Weights of a small sound classifier: held-out accuracy 69%.
Rows from block 7, named by matrix and row number. Rows with one number belong to one neuron. Each number is 500 + 50 x the weight over its row's rms, rounded and kept within 0 to 999. All counts start at 0. Numbers have three digits each. After the name is the row's rms in percent of the matrix's.
# fc1: MLP up (model.blocks.7.mlp.fc1.weight, 576x192), inputs 96-191
# fc2: MLP down (model.blocks.7.mlp.fc2.weight, 192x576, transposed), outputs 96-191
fc1.107 099:529462428505427516599556486500474556457489515537489561509511479586466475471509485546527467462451482509478513540586455557505523532503494520476479506498428460475490531442437570571581505466502570428413540492516451555485593405489476543423459469430497474471533441533473455538539593541525362515
fc2.107 098:571527449444508436519510546519514543594443493519510476497453415548488559555593495532510446447498506513496439486486449505624506487513492455573513566488523513519497489531466545549582525497550537486628502481552498645498581492492512504548416466512534501476592501467569461439465467521467406428
fc1.108 103:463441504493447475466456464500495406473556477550427422607440495458522512501467547491496521474573495448549507537513558473615465530562532476485521441515420464549520481407449578461553473473509432584538512474596572467435545548613450526511496451547423454533498443605507523521578431462570495558
fc2.108 108:471523543534547536395439435600423476628528478587478434513514516474473466471425504526476558527498555533411497458488617559541580432567476539567478511502565527595456505480483506440467485511500500475470494501459424393487593547480521528454481536556535482537530523472502447550453591491506515500
fc1.109 097:501477541455482478542486523531532463503486519542467452514455577411589438555499603555394510532443463476470426495456486542536582508486419522539584535453468452587486387413527567524626537577533605508530522482523487480491404446524546516526559473537519455463541502504493514513488425578560529465
fc2.109 094:393417428477525496449478494440564453587419512523454571484544508482512517479538507423541505510510501544506474506482457465476427509498528653474479469528533638594536573479480517428509459521454576444397529441498403496510568478352600392455609498618566415463504498417514432493529560562504451461
fc1.110 104:479510484525446520395506616544494387459443547465523556490491426432463518511490499422463476552450492491484559510468568535513620506470509531505409507444597482567458521580531509556572477466490532498379607414419494535500518517497511503457458460555438485483572429471552552469557395414535525500
fc2.110 101:471508447522471543592474508499456539556425447508495552559447570614396494445462447555479574500541551571556590533566435499474417527512636455498521528501550470509518357443393448487476512505479539574546546513474575502498520549500504416547453486436560516463481474501398493531441528547537475465
fc1.111 108:429411491490490439503531562452488514471432499438517547490572500411476468528467533420548504523409490469534476494496481545541494490510507530519463462533547482446417526489565453486521502474465527518611451437424493456489509536466422477470454427446567494487510484578479454409469447485539458445
fc2.111 104:486566415481558481446452581495554491555550366416558538477447460536561550454529456433502477481521538482559435501538477483428516412497571476521521434428433527591498515488573462525449550476498474592490527459493468482450473534532485540376596544497519455522455526589537464518598518558469595471
fc1.112 093:557588519535476462544393446437441496477463450410530507476456449452437534514504450523520430423504389502502480550571473514503426561573541559591493542458509456444512561470512428458448453572561519438514492477498487502549535571511459485497473560494538443484510476481502456407509528544435442492
fc2.112 091:455467462473466575469513516547529528523520493375468453586532511545535465443479556518580360557512518545496555466503532473486625525484550446504574487468581509453460564607505577503529465506527555449498579432549568462525527523513518550412515470534503584552492557423465488490425506494504575484
fc1.113 089:476540432529418477431573514507519555486492468533540561379394528529503455575474449413517509429572618558504459501509434388506562353489539580419520528438509518500461496515517419537425490427525534448538503441457574434449422447423457472555447530437482455423483497485446541371493452496470472449
fc2.113 093:428530501514485506513479419439402454513560471551491561550539481469560542481568357506494525477498515612471472565487479609554457605451519520547546480446441483479482527473583580429568527501447408589533562474531571550563612559495597437520513491535461506539462503517497568511497523525471494536
fc1.114 100:425457532552428450491546510528529438497411531577505534510530477511557488355575436446496478587436484438532487495508460428470542491495528421460439525479493547437574490488543447540516521495542458502529439507479472468415545438517453512515597455422535434469525485500411546563502511464476628521
fc2.114 103:489422513571513529522542435422549428512474488563515410490514456479430473615496558511458482500396491558538480511430500462452525508543551545565456436515531552370555510485540440421454475469487518451516546439490481475559463528440553551479421515515463462486485578480504614496542443488469516546
fc1.115 106:470492405481450491583519509480452506484500571608505499467466500514587457529547473480558526574544437498527497489501517469552494441484552527441470474488565522573487529408340368481499565608522499442453467562494552566465451398487478470483470498465549516411480492428510488407413411497442500491
fc2.115 102:553470558450471451517493459416577491443526444539592528555438559500522434518498475493513416520487567459467453485564540556454511498522473518533493484515485613550506581512432575466589498521515568501468495506428528484524472533548546470474464506457428561551535512538564464518435511413417533494
fc1.116 102:412438568463466550643563432484451546491493491515506595538484497479630540567490406516460545494482396570554609427505457469502480609553515445576471503522551526448562471463500486505569481569491545472475567485517516478480502536520559460528517506533494494517488492461540552505524484433463519549
fc2.116 099:346505525480458463566466518593557467439507467483587516480536512563516543525577541547467383504491569552513538534474534490507488512518465526373519591363520547441522515564540522426474462407491439517489527590517532456519469542524382465374385541497569480446524548401467504467448500511494458474
fc1.117 088:578438381475415424433415465467452578450581470447536452485451430562486490401551542502578583469458567533545484480405471489547511564548572485510605583505495546427522542491505490546498555507533490607537473567534507499472462458483550483542450454555429561556412470418503496602525501470546494505
fc2.117 086:525472516571543488533553400430489578497459523498505610373472567518468440468399470530491501494472484426487481542512562501542499539458461562559488533457526560399510460511514523611531514493383595465473574549532482593415549520489532623561461546449587495420571534497410540591538543501493529467
fc1.118 095:405496554532473477436522574505479531502469539474502526494470496484525614492530519472476457559493442502431551529481477521565430434390461542472546480373522449541434502429565486480483489486425513412382508535508481510499497461445469385492498531436570482523486503479507502418481478445509531440
fc2.118 102:510538447503466512472488511445429543542486501509443550501449541460522550461495542484508583498446532516558438546477409519439510468650435449613467462470466482597457516508572543472432616473530523440502452397517530491548460423509499477533542504554549382515420513436533520515431575479453512482
fc1.119 103:460462495454450419540514438419537445512439456449456501575524516534441463475431451530532496530498495483428460561428452540460510533535429427584540430502465401488531505493450567440516515502549492482524518467550469461560549456489515541497511508485455466419513449473466419497437541522525524557
fc2.119 101:497592478519517530461508507550561500459506427533516437530429493539429487529502561459560512530518504504572602461539504455486538477520395509493525342487474488531543499520471363482488512508491558499533600627506481425547513599549495506525557494553529523524494503522488483470499473389545439461
fc1.120 096:508521462498473506461482433529509629555530524549585518451505597514424503533443511557466444509398422468449530492585570542432486523456521461515480533481536580581577527425517600506486553525505506449528524457498475516581546572572520419496462459529520567544516528535457449547560406511518482365
fc2.120 095:503428411456487492530535565507571374552460588443502610462484436478562531480529508486384501544474538527432475518447581601512436432527536377473550455542424437568426602432428431413541550446512476537475544511516544511498526554611479455456486460524570442489546537520531456445493460470481464605
fc1.121 096:491466496630555502365647468468468478565505501531532491479489430547563488462503533460501487426483473548484501511510525519500536562542501583532556458590484566471440454459469460436375531454549544517428473482546511574496481569434444521465500516446450529484502478401502482624540481556587542537
fc2.121 099:427522536552459395527462552502506574505654488481497506488515422469541458463575523508536550468486427506519401540523509577503576524476456466534483552463391533532486560563524441571501435455559503502384481558577554587379514430474575525513494440468527566538531555488518524571444556443451490534
fc1.122 108:506536509487471430569481605481491515593447491535398469478456529536476626467511496501544398519602519549489577509440492510454511494545485531455468461571477475477478571540482550567387567480549457524593460425541557461573448522562481518506422464475509532440478502490453426450476476470487519494
fc2.122 109:535505482543508450477520412492465514476550441566513588464538426459425439449580522603444449442562507588452516427535456505500461449502491560476504444493489551460557473532515500512502549501578551501391526441528516478410467566490529501575486463496523512529426506507569589497470358470497538510
fc1.123 096:462468590495431491647546549575512520448556562511470587505507544550605561469512523506521416499484432486492505502472458509451454522532440495476551497471473500489527521446590475562527387506558463532509558496568493420478535565570486540506496478571480510478423458560503498440515464463503592459
fc2.123 091:448475423578463553409500476465473469528475450475564451576587461467488613521519467545434547514581495524515499491498487427547428491592396559528493633477540532598535504411387478504455542560575446450480427485659501492532392493573557434489495574482558561518461521512560510511435535500528539524
fc1.124 107:478482600553502505546556436505501522461435428522500502467465483432490495505491499602566460410519471455451496475444431553455559422503485519405559455468449433553437537523524502500485543498538458452459509414462538501485402496446454585539473517639532552411527540534377448431523487517457543518
fc2.124 111:518529453443439443480494502476508421472663523498558571529519488419562514422552446498499486489466530483462498490540572523468445564429505509496444442557439487469534472575466458474432467485494381513493535489522481494479536537443480463608402559448534449426564472519526525453483488483510387462
fc1.125 095:504483527488427473489467538518520458416501447450498497564491451518500501532504594481382475453569511516549555597478478433469496524496506500393532467548576539521460467455541657497453572489560499480506428514540422511328537451565561531460534456497551500440548502602545441524512480447394399459
fc2.125 094:465607495487434492486450591419564439449519405471509448424541607581494460459437474445525567579499584585571471505536477429455460500514581462545501463479371583455509514494499474514573473521472551532541567513484347552412514552514491513486531545462553490499507526587545464622482533460513448585
fc1.126 101:495487550554523534533626537470603516504521434522538415542428486539472433492457475475509473485476475535451477505427522539416585470468413596512465532431414474415431553531443525540521546557479419494467519483580499494465529548497475449523500568539527441558470527558474487547503374492580465551
fc2.126 105:539554462474474459494474411544436520452540428480509522433522486529596578534586478472583555503469576482484421465551512460541530517568639458543475535614425495569521529474407605464462469585566477500458566482532408576472471514465466541457540539522521552517453489489561532538566563511575432504
fc1.127 104:523566484563483555435480497478549632466458380440425432542433485534469474517399471511499427604488576496532507513494511461487443497492458511538479493427520520474438525388468623580486478463519456471547571482527433530480451456485413445513564466474429442482507525515497514511539425540399444488
fc2.127 104:487524520507456518450505520515462520471524523511522503395528471498424565542453514522520469484509504502454465528456471507487590494525500436501493517481445470428534497411464495510473439505474496510474456513519492455479421501569595469485443542490460535410525525449420465531495477579594445485
fc1.128 103:525441484617527575403451474535488429542510442435557502478497475566453553496511476492518461610527544648533442467520504539574511486414458516484532562458433551526530529494490526506440449485457485441467446577509496537456578485499444464503518519547424493455421432481525453519639507545445544387
fc2.128 102:535604506519423457630460473497514487532418526531419448539409559524448577523447477488489433554523442518560440544469515431444472513517465532529518516574476604480504556551542561427551506530460531452541487460464431452511546501479529533525570460475467579466465517557417513499521561509509506485
fc1.129 099:408535503631471584475527457449531575527433482534500444453542513452505451563504497411566483480526521550505494578471585488462628532402504505476437560474549547506513482439478449484468562563442565426606573491461450492483489512557397443553495538498471571463519476510480485492418519589532483455
fc2.129 101:479528550567413530560540527517518425511492554468486554536522447492582438441526382607535462532449496602585511478484476393506442594582418586544519477485507515457512509535574514508481563561469491461548474499470490499539429507527498476480601540548539578652566527561518491598562556435586605520
fc1.130 104:529477506476511468533535451506536565481449491446439520620535521574432477436477562496442407475459466573547471535505546504426534537473569451534458518467469563469447545525435545461517575478392488470521560385480499504558462467489479368405573534527408503525501444481576408588505565538471468471
fc2.130 106:524471506474478495432509523462431412430523464513391542562513438591547485486473560485472510545520481410527566445514574552584540597512541548529552454538561517551444451583395408540516438494490469448543495488552503468497499500515449518591504569578498532543484594434477471449472484538520467550
fc1.131 098:527444531449501423481516508489483406490569417511438472452503521496557516494492388469458528467453541463503481549445517484444545542552477412577445510436512574586390569562440496424557359557450526463519492487447522533460453614453483423492486455489458575491517499491572565511559487477484603493
fc2.131 099:486505462578498470514491461480554517495453489460428573527459489441476478541492423527531427517458515493373480452491426573504462576487440532598553430526555614505485458475560428547538481551382499498458605528390441551471482447393499498517552504472579564502487594478469529431552490632461396471
fc1.132 104:524450442543476508380546494526473527523497566502518479582547379501470404591561456518450554439541530517586575489502611394580420492446525511513541451478526568527505444480535551502518514506507566483531554492551476484379556459488579572449464424537481561452492503453512539494525484559432524575
fc2.132 101:514524492599508526510504483527499522518586510463491359392557493595471531425475512466574489561477510526498448491471526490512493534534496456599468545488565395464477489486511486595448483500516603510435547570437553568471384557406359452468539487517462404387562535515469487476497571541554462458
fc1.133 101:455406468504458442462487504561505448508488493500397400436479538559499474527513574400520470477471454509467505495553570521535493465535492540522534502517530429486488553503475491423365440478546430550423492507499532478544416464546468525504562516523574538459447419430454492535529593438440464455
fc2.133 099:467525475502441451388549461506523517457455613508535498506604480554399520461510504495561472513518514507505497428490452503480503378469576521550561520525531403457534494528439504527607531462509457413477498500529531456544521480615574502582406468545495421494526547496559517453477504492450464381
fc1.134 093:530525528496472596500472511514527443504448504481486512467545417464480477452453468436478531523485558510560420514433631527434480551395550505502517443528436510479447474440493363552471574486515458527409465428586482498462470387488498509502455528509558568471488433547507465538526495345434507424
fc2.134 094:516528405632471533526470613490500472501543507490598503504579556418526516581478413477540475435413453534575466574516469508496539464569609493624467539499469424437504543536499487425473486501598509541441509462530470519488496479560539455411536599605469523444392496508605521425569547460475472501
fc1.135 100:526537473537492498491560514509416439510443460514490546489482510437433519553493456468443461372499559539425503414449518485523574465475432499524509550539443502469521490524532476397548462527420436495446399490433472478482443537484463501523485482522501543581527466418512571577457517412532500457
fc2.135 097:452466483518497518395476539575529536459496556466453456478519456510445327451504396487516440488524434474526454549458515518628516480526536530515519506498516433435536503536462505477453485484518410494589465449505490496546488509420451475534538590496632520533439572432529525558406429415520529455
fc1.136 099:452602541503490499531485387545443528524512480478547458472511482373469513457439400516434552536449459431493500489501507421378587468465497466498561460516455659462457562493510436453498533541563479454478453455512479483530585556539486447463507470498485596569479523569526451491537446443495449463
fc2.136 097:543592542538557460447503441520566520552447417436568528522504531433504523497404424515458541507514400596522618564450474503586519451515488563553569444616467490504457570504439473441518522481456488523542491486499526554510524590530525501473487530544477430547443463486478495475573557485480550565
fc1.137 101:472519524481496430506574513519463533528441416584489372582513381572406458598488530556535470441393483566489540540450533574448537507367520449557462475557580497553467562485474524536500566536551419504482500498517535500505546526483425505519577395580446559536501523510486558601450492496550595511
fc2.137 101:517537466495499479455512474559431505495502508521489514571511538496433468459601517403580450485530503458550535585531492485453489493535472550463461472544477416484501510603538356518445579441537479514416532497477505450473481524492484498410490508464549565516558495469457402327474486476429489658
fc1.138 104:517512485488460609568540488445503449512538467495482509537507412519365505644488523500533480508601464384477492449452490477497517506472457491586558414452461502473561505505445463438551652610452461471467520422498527578593543473548521472433532459550426490611564513453372535435513448480456535524
fc2.138 096:574503557557570503438553461486512548482489455601359488546595446581475418584517509569578578530429509573367482416527565555541487469610471516525589517500537518550483457513458514427480445498531468641487438486464504444459479462495432415504576538418638536527465475444479531522445516489517515572
fc1.139 099:439467457410529424450493492375548541454425404498552535499600501489466561453529494460515516443469465459544460515504584505467562477500537565493460500452450439543489554399544471419462473485455478465467565549558424524445460462433516401407582538513430471643482461428490478462495548505487486515
fc2.139 099:501437484507489523490567535459544479462454500520546530529432538575550478361587583500572468537486424504458539483474506432482481495558457376539523454417537518483496440610567460382448457469488499525591507514514525539438509502420584530556506568517425453493528487484613540515498518540512393471
fc1.140 100:506523556486488564480486589515494484489517424448450443497537537451487572465528520516589486458576462420467453435415444549492603419480460536432377461510511520542457557482609498541527433489547461471514449512456519484520413547465542459551556522431528511477457454381421526424422501500518498524
fc2.140 096:518488520548501512479483513474547566494440510524482419453518562533445487489486504443466478582462551438584520450453440484604586485480479425508508445406559523542550451498531568475493436444504534488509518480447512492457530416454521490512495542491460498578482430480523524614562375417509527468
fc1.141 091:528494503504427485562505546478593428479511449500552471558480516546481444561552612547463529472427511483447471427607554530535465449382446586476513559533521530476479365470509459429500403504526469545446418502514435426490449554457370481499448545572498596539572531511596423492494522428453493430
fc2.141 095:495523432476410448479472467496500501491508456538446520525604606496547528424501525474423505506400528476515534483516539625480618426546481472469503483524512485467459532562540585518485551514569415454425490538550549455509470536408338464581525524552443459572462580503509419487504553506491527470
fc1.142 099:479466512466496412549502437579516438448528517585489532523471553487586511634555550608476412435545409535552547464478489634543453496539515561625493520519560426472577489458515509584470621519520434478542496485506576487447578457514493464468498495451549538410493487472554522579562498470496585493
fc2.142 098:536506410471552502488415566569517464516485506466543446570502484412547541490549421456499453535446483513506421539523520487474502501517555539570466464509512583447445513604524449574594446484483534465575367476548459462554546504501587514519466477520537553471489519508493412469486577475504492583
fc1.143 104:461492473443490455544452497485453573392578513555403344565577480473436495557479509594485422494465507502515530482519525465525539525449431535477600525425451464435413501528567431546487434534478434443478531522434523480490576477574466604499497452626450513591545438499448523503484468511492472476
fc2.143 099:496564468531530440500527544478457501431431524566520452446497515419476451472582488464511629541458599515491469512494580561483489534500576485632529535508497421489483403577524466527498498468558487541578547501491494458556513476498555421551459534563525543478524452397513530568413472499511455571
fc1.144 100:606386535451506552508466436473610435462497398577483453544506469566552366514487504501500528595461570567519422439436481425468487474607488488606418547541523477557402495375529491501513533501481467536455488487536477406487516482539478546410484449515467507534446492457497489462522477469524455468
fc2.144 102:417556467556536507555510483472447563524506511512465492485527509414468589572488426480568547511472455516491520506411449453591535472468522516530519559470526555440484514454481558508561503495453513501570459523473459419542566472528455466469472421504559498514510495516510516482557500610438620436
fc1.145 099:542551522494453526547554393560548437467478459503387524456465444621475590597473563532507487532530600551497407399535561454581494414537492529528501526451509455330525510483600547561496431441497622463429480518479464502476467466553480479544472539559449515470566580564424513487479442533462477508
fc2.145 100:514517487528498495430432476458566582386505542427545539468451511539542539483433465420469521467506438535521547498484467505451549412507432512575520485507493501574542525579481461423399516515565401602562497502522542442477456531529508512426446491482545547507508507436527489451509491603461513435
fc1.146 097:439508507476420531474451517534505496629545378515526433430379592533489401575548471435488494507527505473489512510462519514543580543403532564505472523521450553484493508532521468571601496533486454527497443499506504545574422369626431532516486466481484557587465484543439444523567523561512451486
fc2.146 099:493433574526631463409553489587397529451473517545483503530483460558546484458444539541444480521530529541526449394490580444549505446509568560485479428562447547558522530405520521498595494527504544519509504570487610581488608457524466422491525549549569491483596509554483533484456429463547441446
fc1.147 103:639521581512427540478543530508536468498516581529564499469461535471478465511583477456510495543489458558588547436444586584515455528488418480547514481481565592441501485475499544443412515513537483501484556494548603555507520522462510413447442484469454477445515526490501548577492504574533561440
fc2.147 110:443551395498433474525478516520546426484495378545444513427495567434549539499513498597549442565571529527569454582452491497568523481519530566440452506557508497421555444490525513499600504395578524478421490530454547627453412483549427511473535545504449542516500489537575514503618474537488538439
fc1.148 104:616572528469465525399475573488424523511517531466506505425570556477607506517559430496430514491584404502539500477458493415396514519484533411457580509497477503573466554454433472470467432488521478553508536476509451500515482447438579432466466444533405540529424539485483493609493477410440467543
fc2.148 103:458496634570426570581531565530479461498551450487527457482475495462514499506516582511528522539395577431492510516505458432481408599485491532572476502540490576450503470505523495518551422533532585525504635561452443491495439545428424418522531534464504427508554487579465512385448541506537475572
fc1.149 108:511564543520549526377486608452454476400483490577426462448428442527618561471560550476465595446494499479483485526486438501497529456404515489407494521494527421494492499576490568534517447476451469432558564531403482411555448441491510414468449494529587527500402436550507446415484401404485472505
fc2.149 106:483542504629489505498543424457492442525435499503539470437487501522453533468406514497467516523623520511513497520546562453501591502513552422600418507550536576446443540530540577524463397482528553451625469525416532500512527453485492467575502491524383382529457505509533463503505487475499531575
fc1.150 098:483477499489492498390427510509560500607464479466538506523532402574488564533525460490555457539437552537569455573597501433411491575520467487474591565402608576470535507481467537519512475524455562426588491548539503543422509512434479477440606498565497616498554394506479564440569485422478529438
fc2.150 102:512537625512427457508514446486508557521550560595438543445407529650513483556497469542523542444482441507568462546464460502490470484534516472488440436469478463555587572476455456477525546548451544473501460426460374566525527538514477580479435544495450478453527580454501551496514504480518477504
fc1.151 094:537435480529486523495504562569506575546451565493501514495586524533550439490569529507505590583433505529481435505510499492493532493549518520516448496481542523472467411488409466530475518581514491498559465442521568353433522457527520437555465545534533533531511536519438504468481594525445617606
fc2.151 098:542481565549485493530552550445462523507446526545537509505475473419434468505500534548419476566450510438531444550488384543368476556522523470580464455491507463545542456485475557557446422524449542474507466532468544496488475536501598522618543553498553456510522462573466552512447491378506551449
fc1.152 104:502550456484473549428499489446515524594486489572498552537564460562536522483492471499562562578515349580540524407513462475457481562455463527429465423465491472468502444460489500512449469481499531520470539486464461566429507431530568589447491491454488439533427485479490550575482500452457569334
fc2.152 099:490520569469479398550540524540520547485542533587538513557374395504623467503423520591500430464445626506515467561552468486465536607469504458534478492557583559550419442549545465423522503421563467511528483465474412417559488531545457504531478503492570441571533464501486436424555561489529482509
fc1.153 106:502462511567492414533429495454481486462518510529463536454358522450577417435554485490462522521450445539500454504497560463484489496508496495452535449544477611391503471402484502463498478483483586532493506579442575444415476499532465461540501532489497511526563462472447451544477479462440533528
fc2.153 102:498481563508505504495542557506511461519537481557545483578606516513495490487493499460550513469549518452503463565546551366538574611517505513486432537438483550454531463516592537561540435544491484424504600557547570596391453454532423450486504503480493513524493518547443525581439433479513557503
fc1.154 100:551456460435578452580536514454440506525426507458461485546452482451500452450508467486510541448456479571415448476445466519499483481531407494542505522390491446464489500514486442547470467369470497459454596499596525485538508515485465506504524608508522458526587520463443434481471512496613467418
fc2.154 103:501472424487327508511446509508540511534540546432505550521473520415510510512547526483499443432520490522544454576525551408485523547515590511615521594550601496549456433492527554464492559541508495493454565546467476444500588468469504518465475442494503519561430416538520416576425413591487509585
fc1.155 093:508501451603480512500412540378490514465471437527533486463483484414495512500501480504527548497518409571508511577538574579505597543507529466443563486461459506490481501465498516553459483522548548541489541462553413419470421492526524473507553437509410510528582542516475525523513541553377487486
fc2.155 091:515546501572538465508501429465530555482461514564459565507554527584513595432500433551539561467555567477467530462479526495531579486481501483529528564466598472431447452578439498538500547522443472438469519571495527531349447481473482597534478556482584481506546518455525512554537619524510492502
fc1.156 106:409483528459484513430543534469522466515586620568521536487566486477454445513419562488563446514523506553474506467481482410489438446490514492481461432436426497502531495563431481563434479498471594534558430471442541417402516530508547487558513515586435513513556559500533422472478524529520439513
fc2.156 102:575427501578583434457558502501489522589532573411493508512492431489507477555484470508545505425434489496596582531412509549523543591486513547552497528471520443450576452618468505465481476579396402410481567472464524501439458436469580547468489401490473551575531436534546421460551525510450400553
fc1.157 106:448482496505461510566549506548548474407490507488423452344475562589520458568552417685538469456470532510464501445524510432486471534515470552485469534432556433520514515497533523511526512439546453520533411445555543505636583495532467542563571548599461576458463464461556433494564614469472612540
fc2.157 103:472396529505504406492520505518542528489526521458349551560533441515470505442531498463465457536503546514550539449472459546516431519463515521570501464565521519453518461469445587493531521490528478491635461590504552377575545457554546489528490537485516462517512526441451452581531433472500529456
fc1.158 106:476458527363563476386531464532505522442540494487455526507483553577459453545445434396606527442470561516472419520452472464438542471473566390562497460516536456500576540546476535530617543623430506469550505465514480484377433513486390463465542493453523501495507431564556538521466422511504532553
fc2.158 107:441534458569527497488454482486424513403478469569470532508531470532411405550596507482552457518505511491514598480473451572539508505496504478487425588543512492525496460610422550533396503455585563519418439509457478557570501595470527476513454530533536503582457450472554524538539444466479504465
fc1.159 100:515519420445401476460490510378485490481504499519509547506399564546507457459514478547518528466435373520461442512476537562574512414562548480423490572569482476435456530549485467515478525484554485517522456507556452535386445503529472452524538401469577483475600448478473530557488424539552464571
fc2.159 098:519494515587426528501535498514572454532436546471524528508498497495543495478580561492508521569509559385588532475455425469519498452505449458528468389504536701518513472548501498476555580537466476528544561558522470558481573451494481554583459468458551393477523495432554531479499491493489457476
fc1.160 093:541502520473502440545494514564512509463431584414484613437544526441478562458507556450511423425525552536487550401564572443510436530489578435476523407553563437523421437478461513574445516427438551439425444455522513524529549479570541530510399478548555415571521530574481575438499513580406494494
fc2.160 099:520500425493516429525458518406446488535549508558470487517512524499560387467465541452484431420532453426570413400521452417525481436595556480525553444507466467474522507445548507458402503575523481513479462662494412444482460490495490421548537565505511522445401538457490575455494556538564451526
fc1.161 094:468405461510454481493476480500543447616528508495500572497577524535585326502533521494521495514556474442461537380420484532494484518415497446476513474512492555498501475534481558544525499522486490453440436565438531590475512510549584501460594646546442592460419458564446502563472450509450492481
fc2.161 098:570583536519547454541507506547468487570477510463452495600502539577442547419520501567557491551436466538506518595518499591479437520566515515446471518509478552481453549450420442466482511552501555479550441447470480512505615500503564584481437504484507493576449551441516479605523598539422518437
fc1.162 101:406515448440523517520439443358548444475476524415483551500397528564511564419497438482521517506469479527531449547465565520455549409531498491524478511478545485514535555500475402510405521617499482567498498515546383430490530456454585466524508481425493523512497473516493476500498483532546404548
fc2.162 101:537479436523530535517455424515491515488507541543562476484595594556501534499436474557515428569486552541516461458426479503606458442573570508475535541456530529493534493583595530459567534468409486474517543603519556527450581549415506508502574549443510434508429539559581483527430482501508553355
fc1.163 107:544492556498459490541494378487522503523447436500502530531409393488488444480526583484543502486500498475439535571439474531432482447574506434502471534505567596519440575533537489593402590481502506496522542411492507612484507503521522472543499477472478463529567484469443450605396595444456443488
fc2.163 105:488469499386479501532466485475457471526471518433495518505533524489361533583448415442481450560524538433532565415422534467441486506435458504545515500387575519516513451468496497406639457458454559464483482498477468534500465519489557555498384526449561487463507510449474610521568432525481449568
fc1.164 101:485419558569508552497571485476548454482533551397535561455442511424547527485504457504504415497496479435494452449557523452496464468525488577500519537410507406466525512605609539468420448443554510537592536472509480453373518484522458551532467494573499446536441551528575519531468575562595549531
fc2.164 096:546463504505506488495514441447437451479468562428536510553411472437495486581496498538440452527475450570501561555474467453532444521480560426446467452408605399381475501473565446492463501487480546458460516548547455538577435528519534502531491483487584501480640456524487454551480553531564550499
fc1.165 093:474508495518457529514554530443527528508514432550480588490494507525516513547469434490390458492497504532594458441489501594505508499401454552451534586460536543526553423410525550535518513476559522571499489510472563498551468497460592492465512530562506489544519566543491534451498546536513473486
fc2.165 099:433603527463462414524513531438532508485486478560586482532517447507542399442501532467473548471575471550455577538512549416463474500526484441562506468484517381540436467445502432504524476452335470453476523481518489420482457536441547502515542488513475374448440449499418487520464604515480421552
fc1.166 093:554496565480424562457551429603414442538486503532527467481553470550393462514439515530554510414471451495551589525573581527533494436456529363457415455450604510474494491519520527581560512480481491434365497536481542468494552570502449480413498590444576504454475478536554472484445597530385437497
fc2.166 098:529511471541560503497491491487469523561478449387490514493562472467494506540570470536465510419546526535531523481512495535603480426542444420558514560553446462484468539476503506488532488574480505487481430678522518522607461627520513490504508554384472442481532505576533436498464588494507500433
fc1.167 098:574595492499478558550540434511494452497539507499485423493480440386469523443477571346554479472444403471515529448538559529533499530580500462410437517486399553507484495498517559476387497522419454446462576475516551465466377558489510496447427549479516504519566510522508467499500440513467486511
fc2.167 096:426417504597516497596452441399458570485551482488449586487546493479608499519535504469487472490442443500587502622394446565484546491486488537531525497528433516515490618514609456430533433510515554512483515432420451454507486542494461574475598557491454485468497560486538512472589402515563554585
fc1.168 101:511460475500469591503586520504353505514452542557545532523522523482428481510464516433536588468529446476419450525553474447476510457569511477554477553427479477528433528466454410508473476519443610520473445508466425494556536490554562495504583580597528472486518549483511401511438571460586482436
fc2.168 103:417520539456443474413533450576502530525534571506444520552471549463468514535490528431483562424509578536578446418557551550389597507454485473482493549482471452564430439487524533450504530472426539532573512475606552483507438565546479580504493418502480486497497484471511456551478499550488602509
fc1.169 099:517569543455506521493481539430442517619492496492428524509532522508493358487529449306518485561527563496477582549526546456530536553565489546427541516499512481540459473505476532614510443503427488403522378521467494440584554436511520535510487462526493555495506618550491467447372400538504440465
fc2.169 098:547542487478547532524482503456474460534422502488561541583460500514547502537578499510447464523506493528527430514527383494511414514541509423522533478426529460516600378507510513505425487487422434517590457544479495371476505453418633532541512579394460443565546468539564472533522395482471554494
fc1.170 102:480413479446498513450440555513523541534371451442477443584506521530501541451480494544458462570505425410533522469449426549376519454532486518461507508470558522487484503537506501514531516491582513536419447469511466580507513448441468548548514480428453588520557537410432472562466488463616445518
fc2.170 100:496503508489397414485457526467601540546526562494450518510427523453497518485539463477447476518485478423521491532542473446503483512509648505480461511545544548509457442475595497465508465480508466540476458573564536558495500497442498437512514431424492570492496498586536572517475543480485561431
fc1.171 099:551477474517511535507474549533444490466446437490489466506531529497528475551489527486611450484470598557365483549453555580559510477482432568526617565517595524498468460471564531619486369505445459424456524514445449518496531498428579433458523542462626504485517445431475458463514467512438462502
fc2.171 098:495584499508503529527505425516531504531497470369462492460514504503461459544508449513560518577551468555506383599490478529485458551432548389443522566570493523402438577500509560430427457475539491478523546569566520410566553455625479467444469540424544472473513565457576503494512449529571490437
fc1.172 108:492535539511546473501372512573451446459452612512369493566447496441491572536611401441464451586507536434543470424490485461561538435544540510552502532406459552499485510477460426535499468542509526535545408486457482594461458458505461469569553463443487595521496483531477476477476439549607568471
fc2.172 104:552531529506575488528497467548586453496478441444559514449531515491589452474448436509504482515445518430577514588420572482469510514472503519598441496559503578527434523604495545551509504399538494571465491462484536492517580541511448550535464491431574494546419452534493520417466545404560529480
fc1.173 098:498493441449488529504454477541479462564538546476594471451457547453427405612513434534535476518481498539566502550520533485488448530522455524518475596512453453463454550502579455532530467517475488522537474552510543452452516516511548493474503490416505382409456480516532396457585511448494415539
fc2.173 102:470455571525422499501499430560523583556464442473499521529498424453539489391524511465500580557540418510576489554471542426443546497503437427517470510495487416449462589459448551575523508521472445423529458533616613489653366494460477501481526584488457498457519499555506507426462511497502521498
fc1.174 104:495605522509482543461409481444568576513527448551439535528525488495477414542505490458431449480530467598527477478563564559532414487519565498525460460531451550495517555464421485529517503522472476483535464413485477552510602531487497440459486538495480373501499416505505484586505484526613450413
fc2.174 101:588438573607526550573522476451557545510465476503499557536508457475526541467521430580511480449375509497538550540610401506455475406492525498514506463458476502477534415486564499513491483547457441513548491481598444529526480420465506485507484489478582537550555427550530466544522456492531432473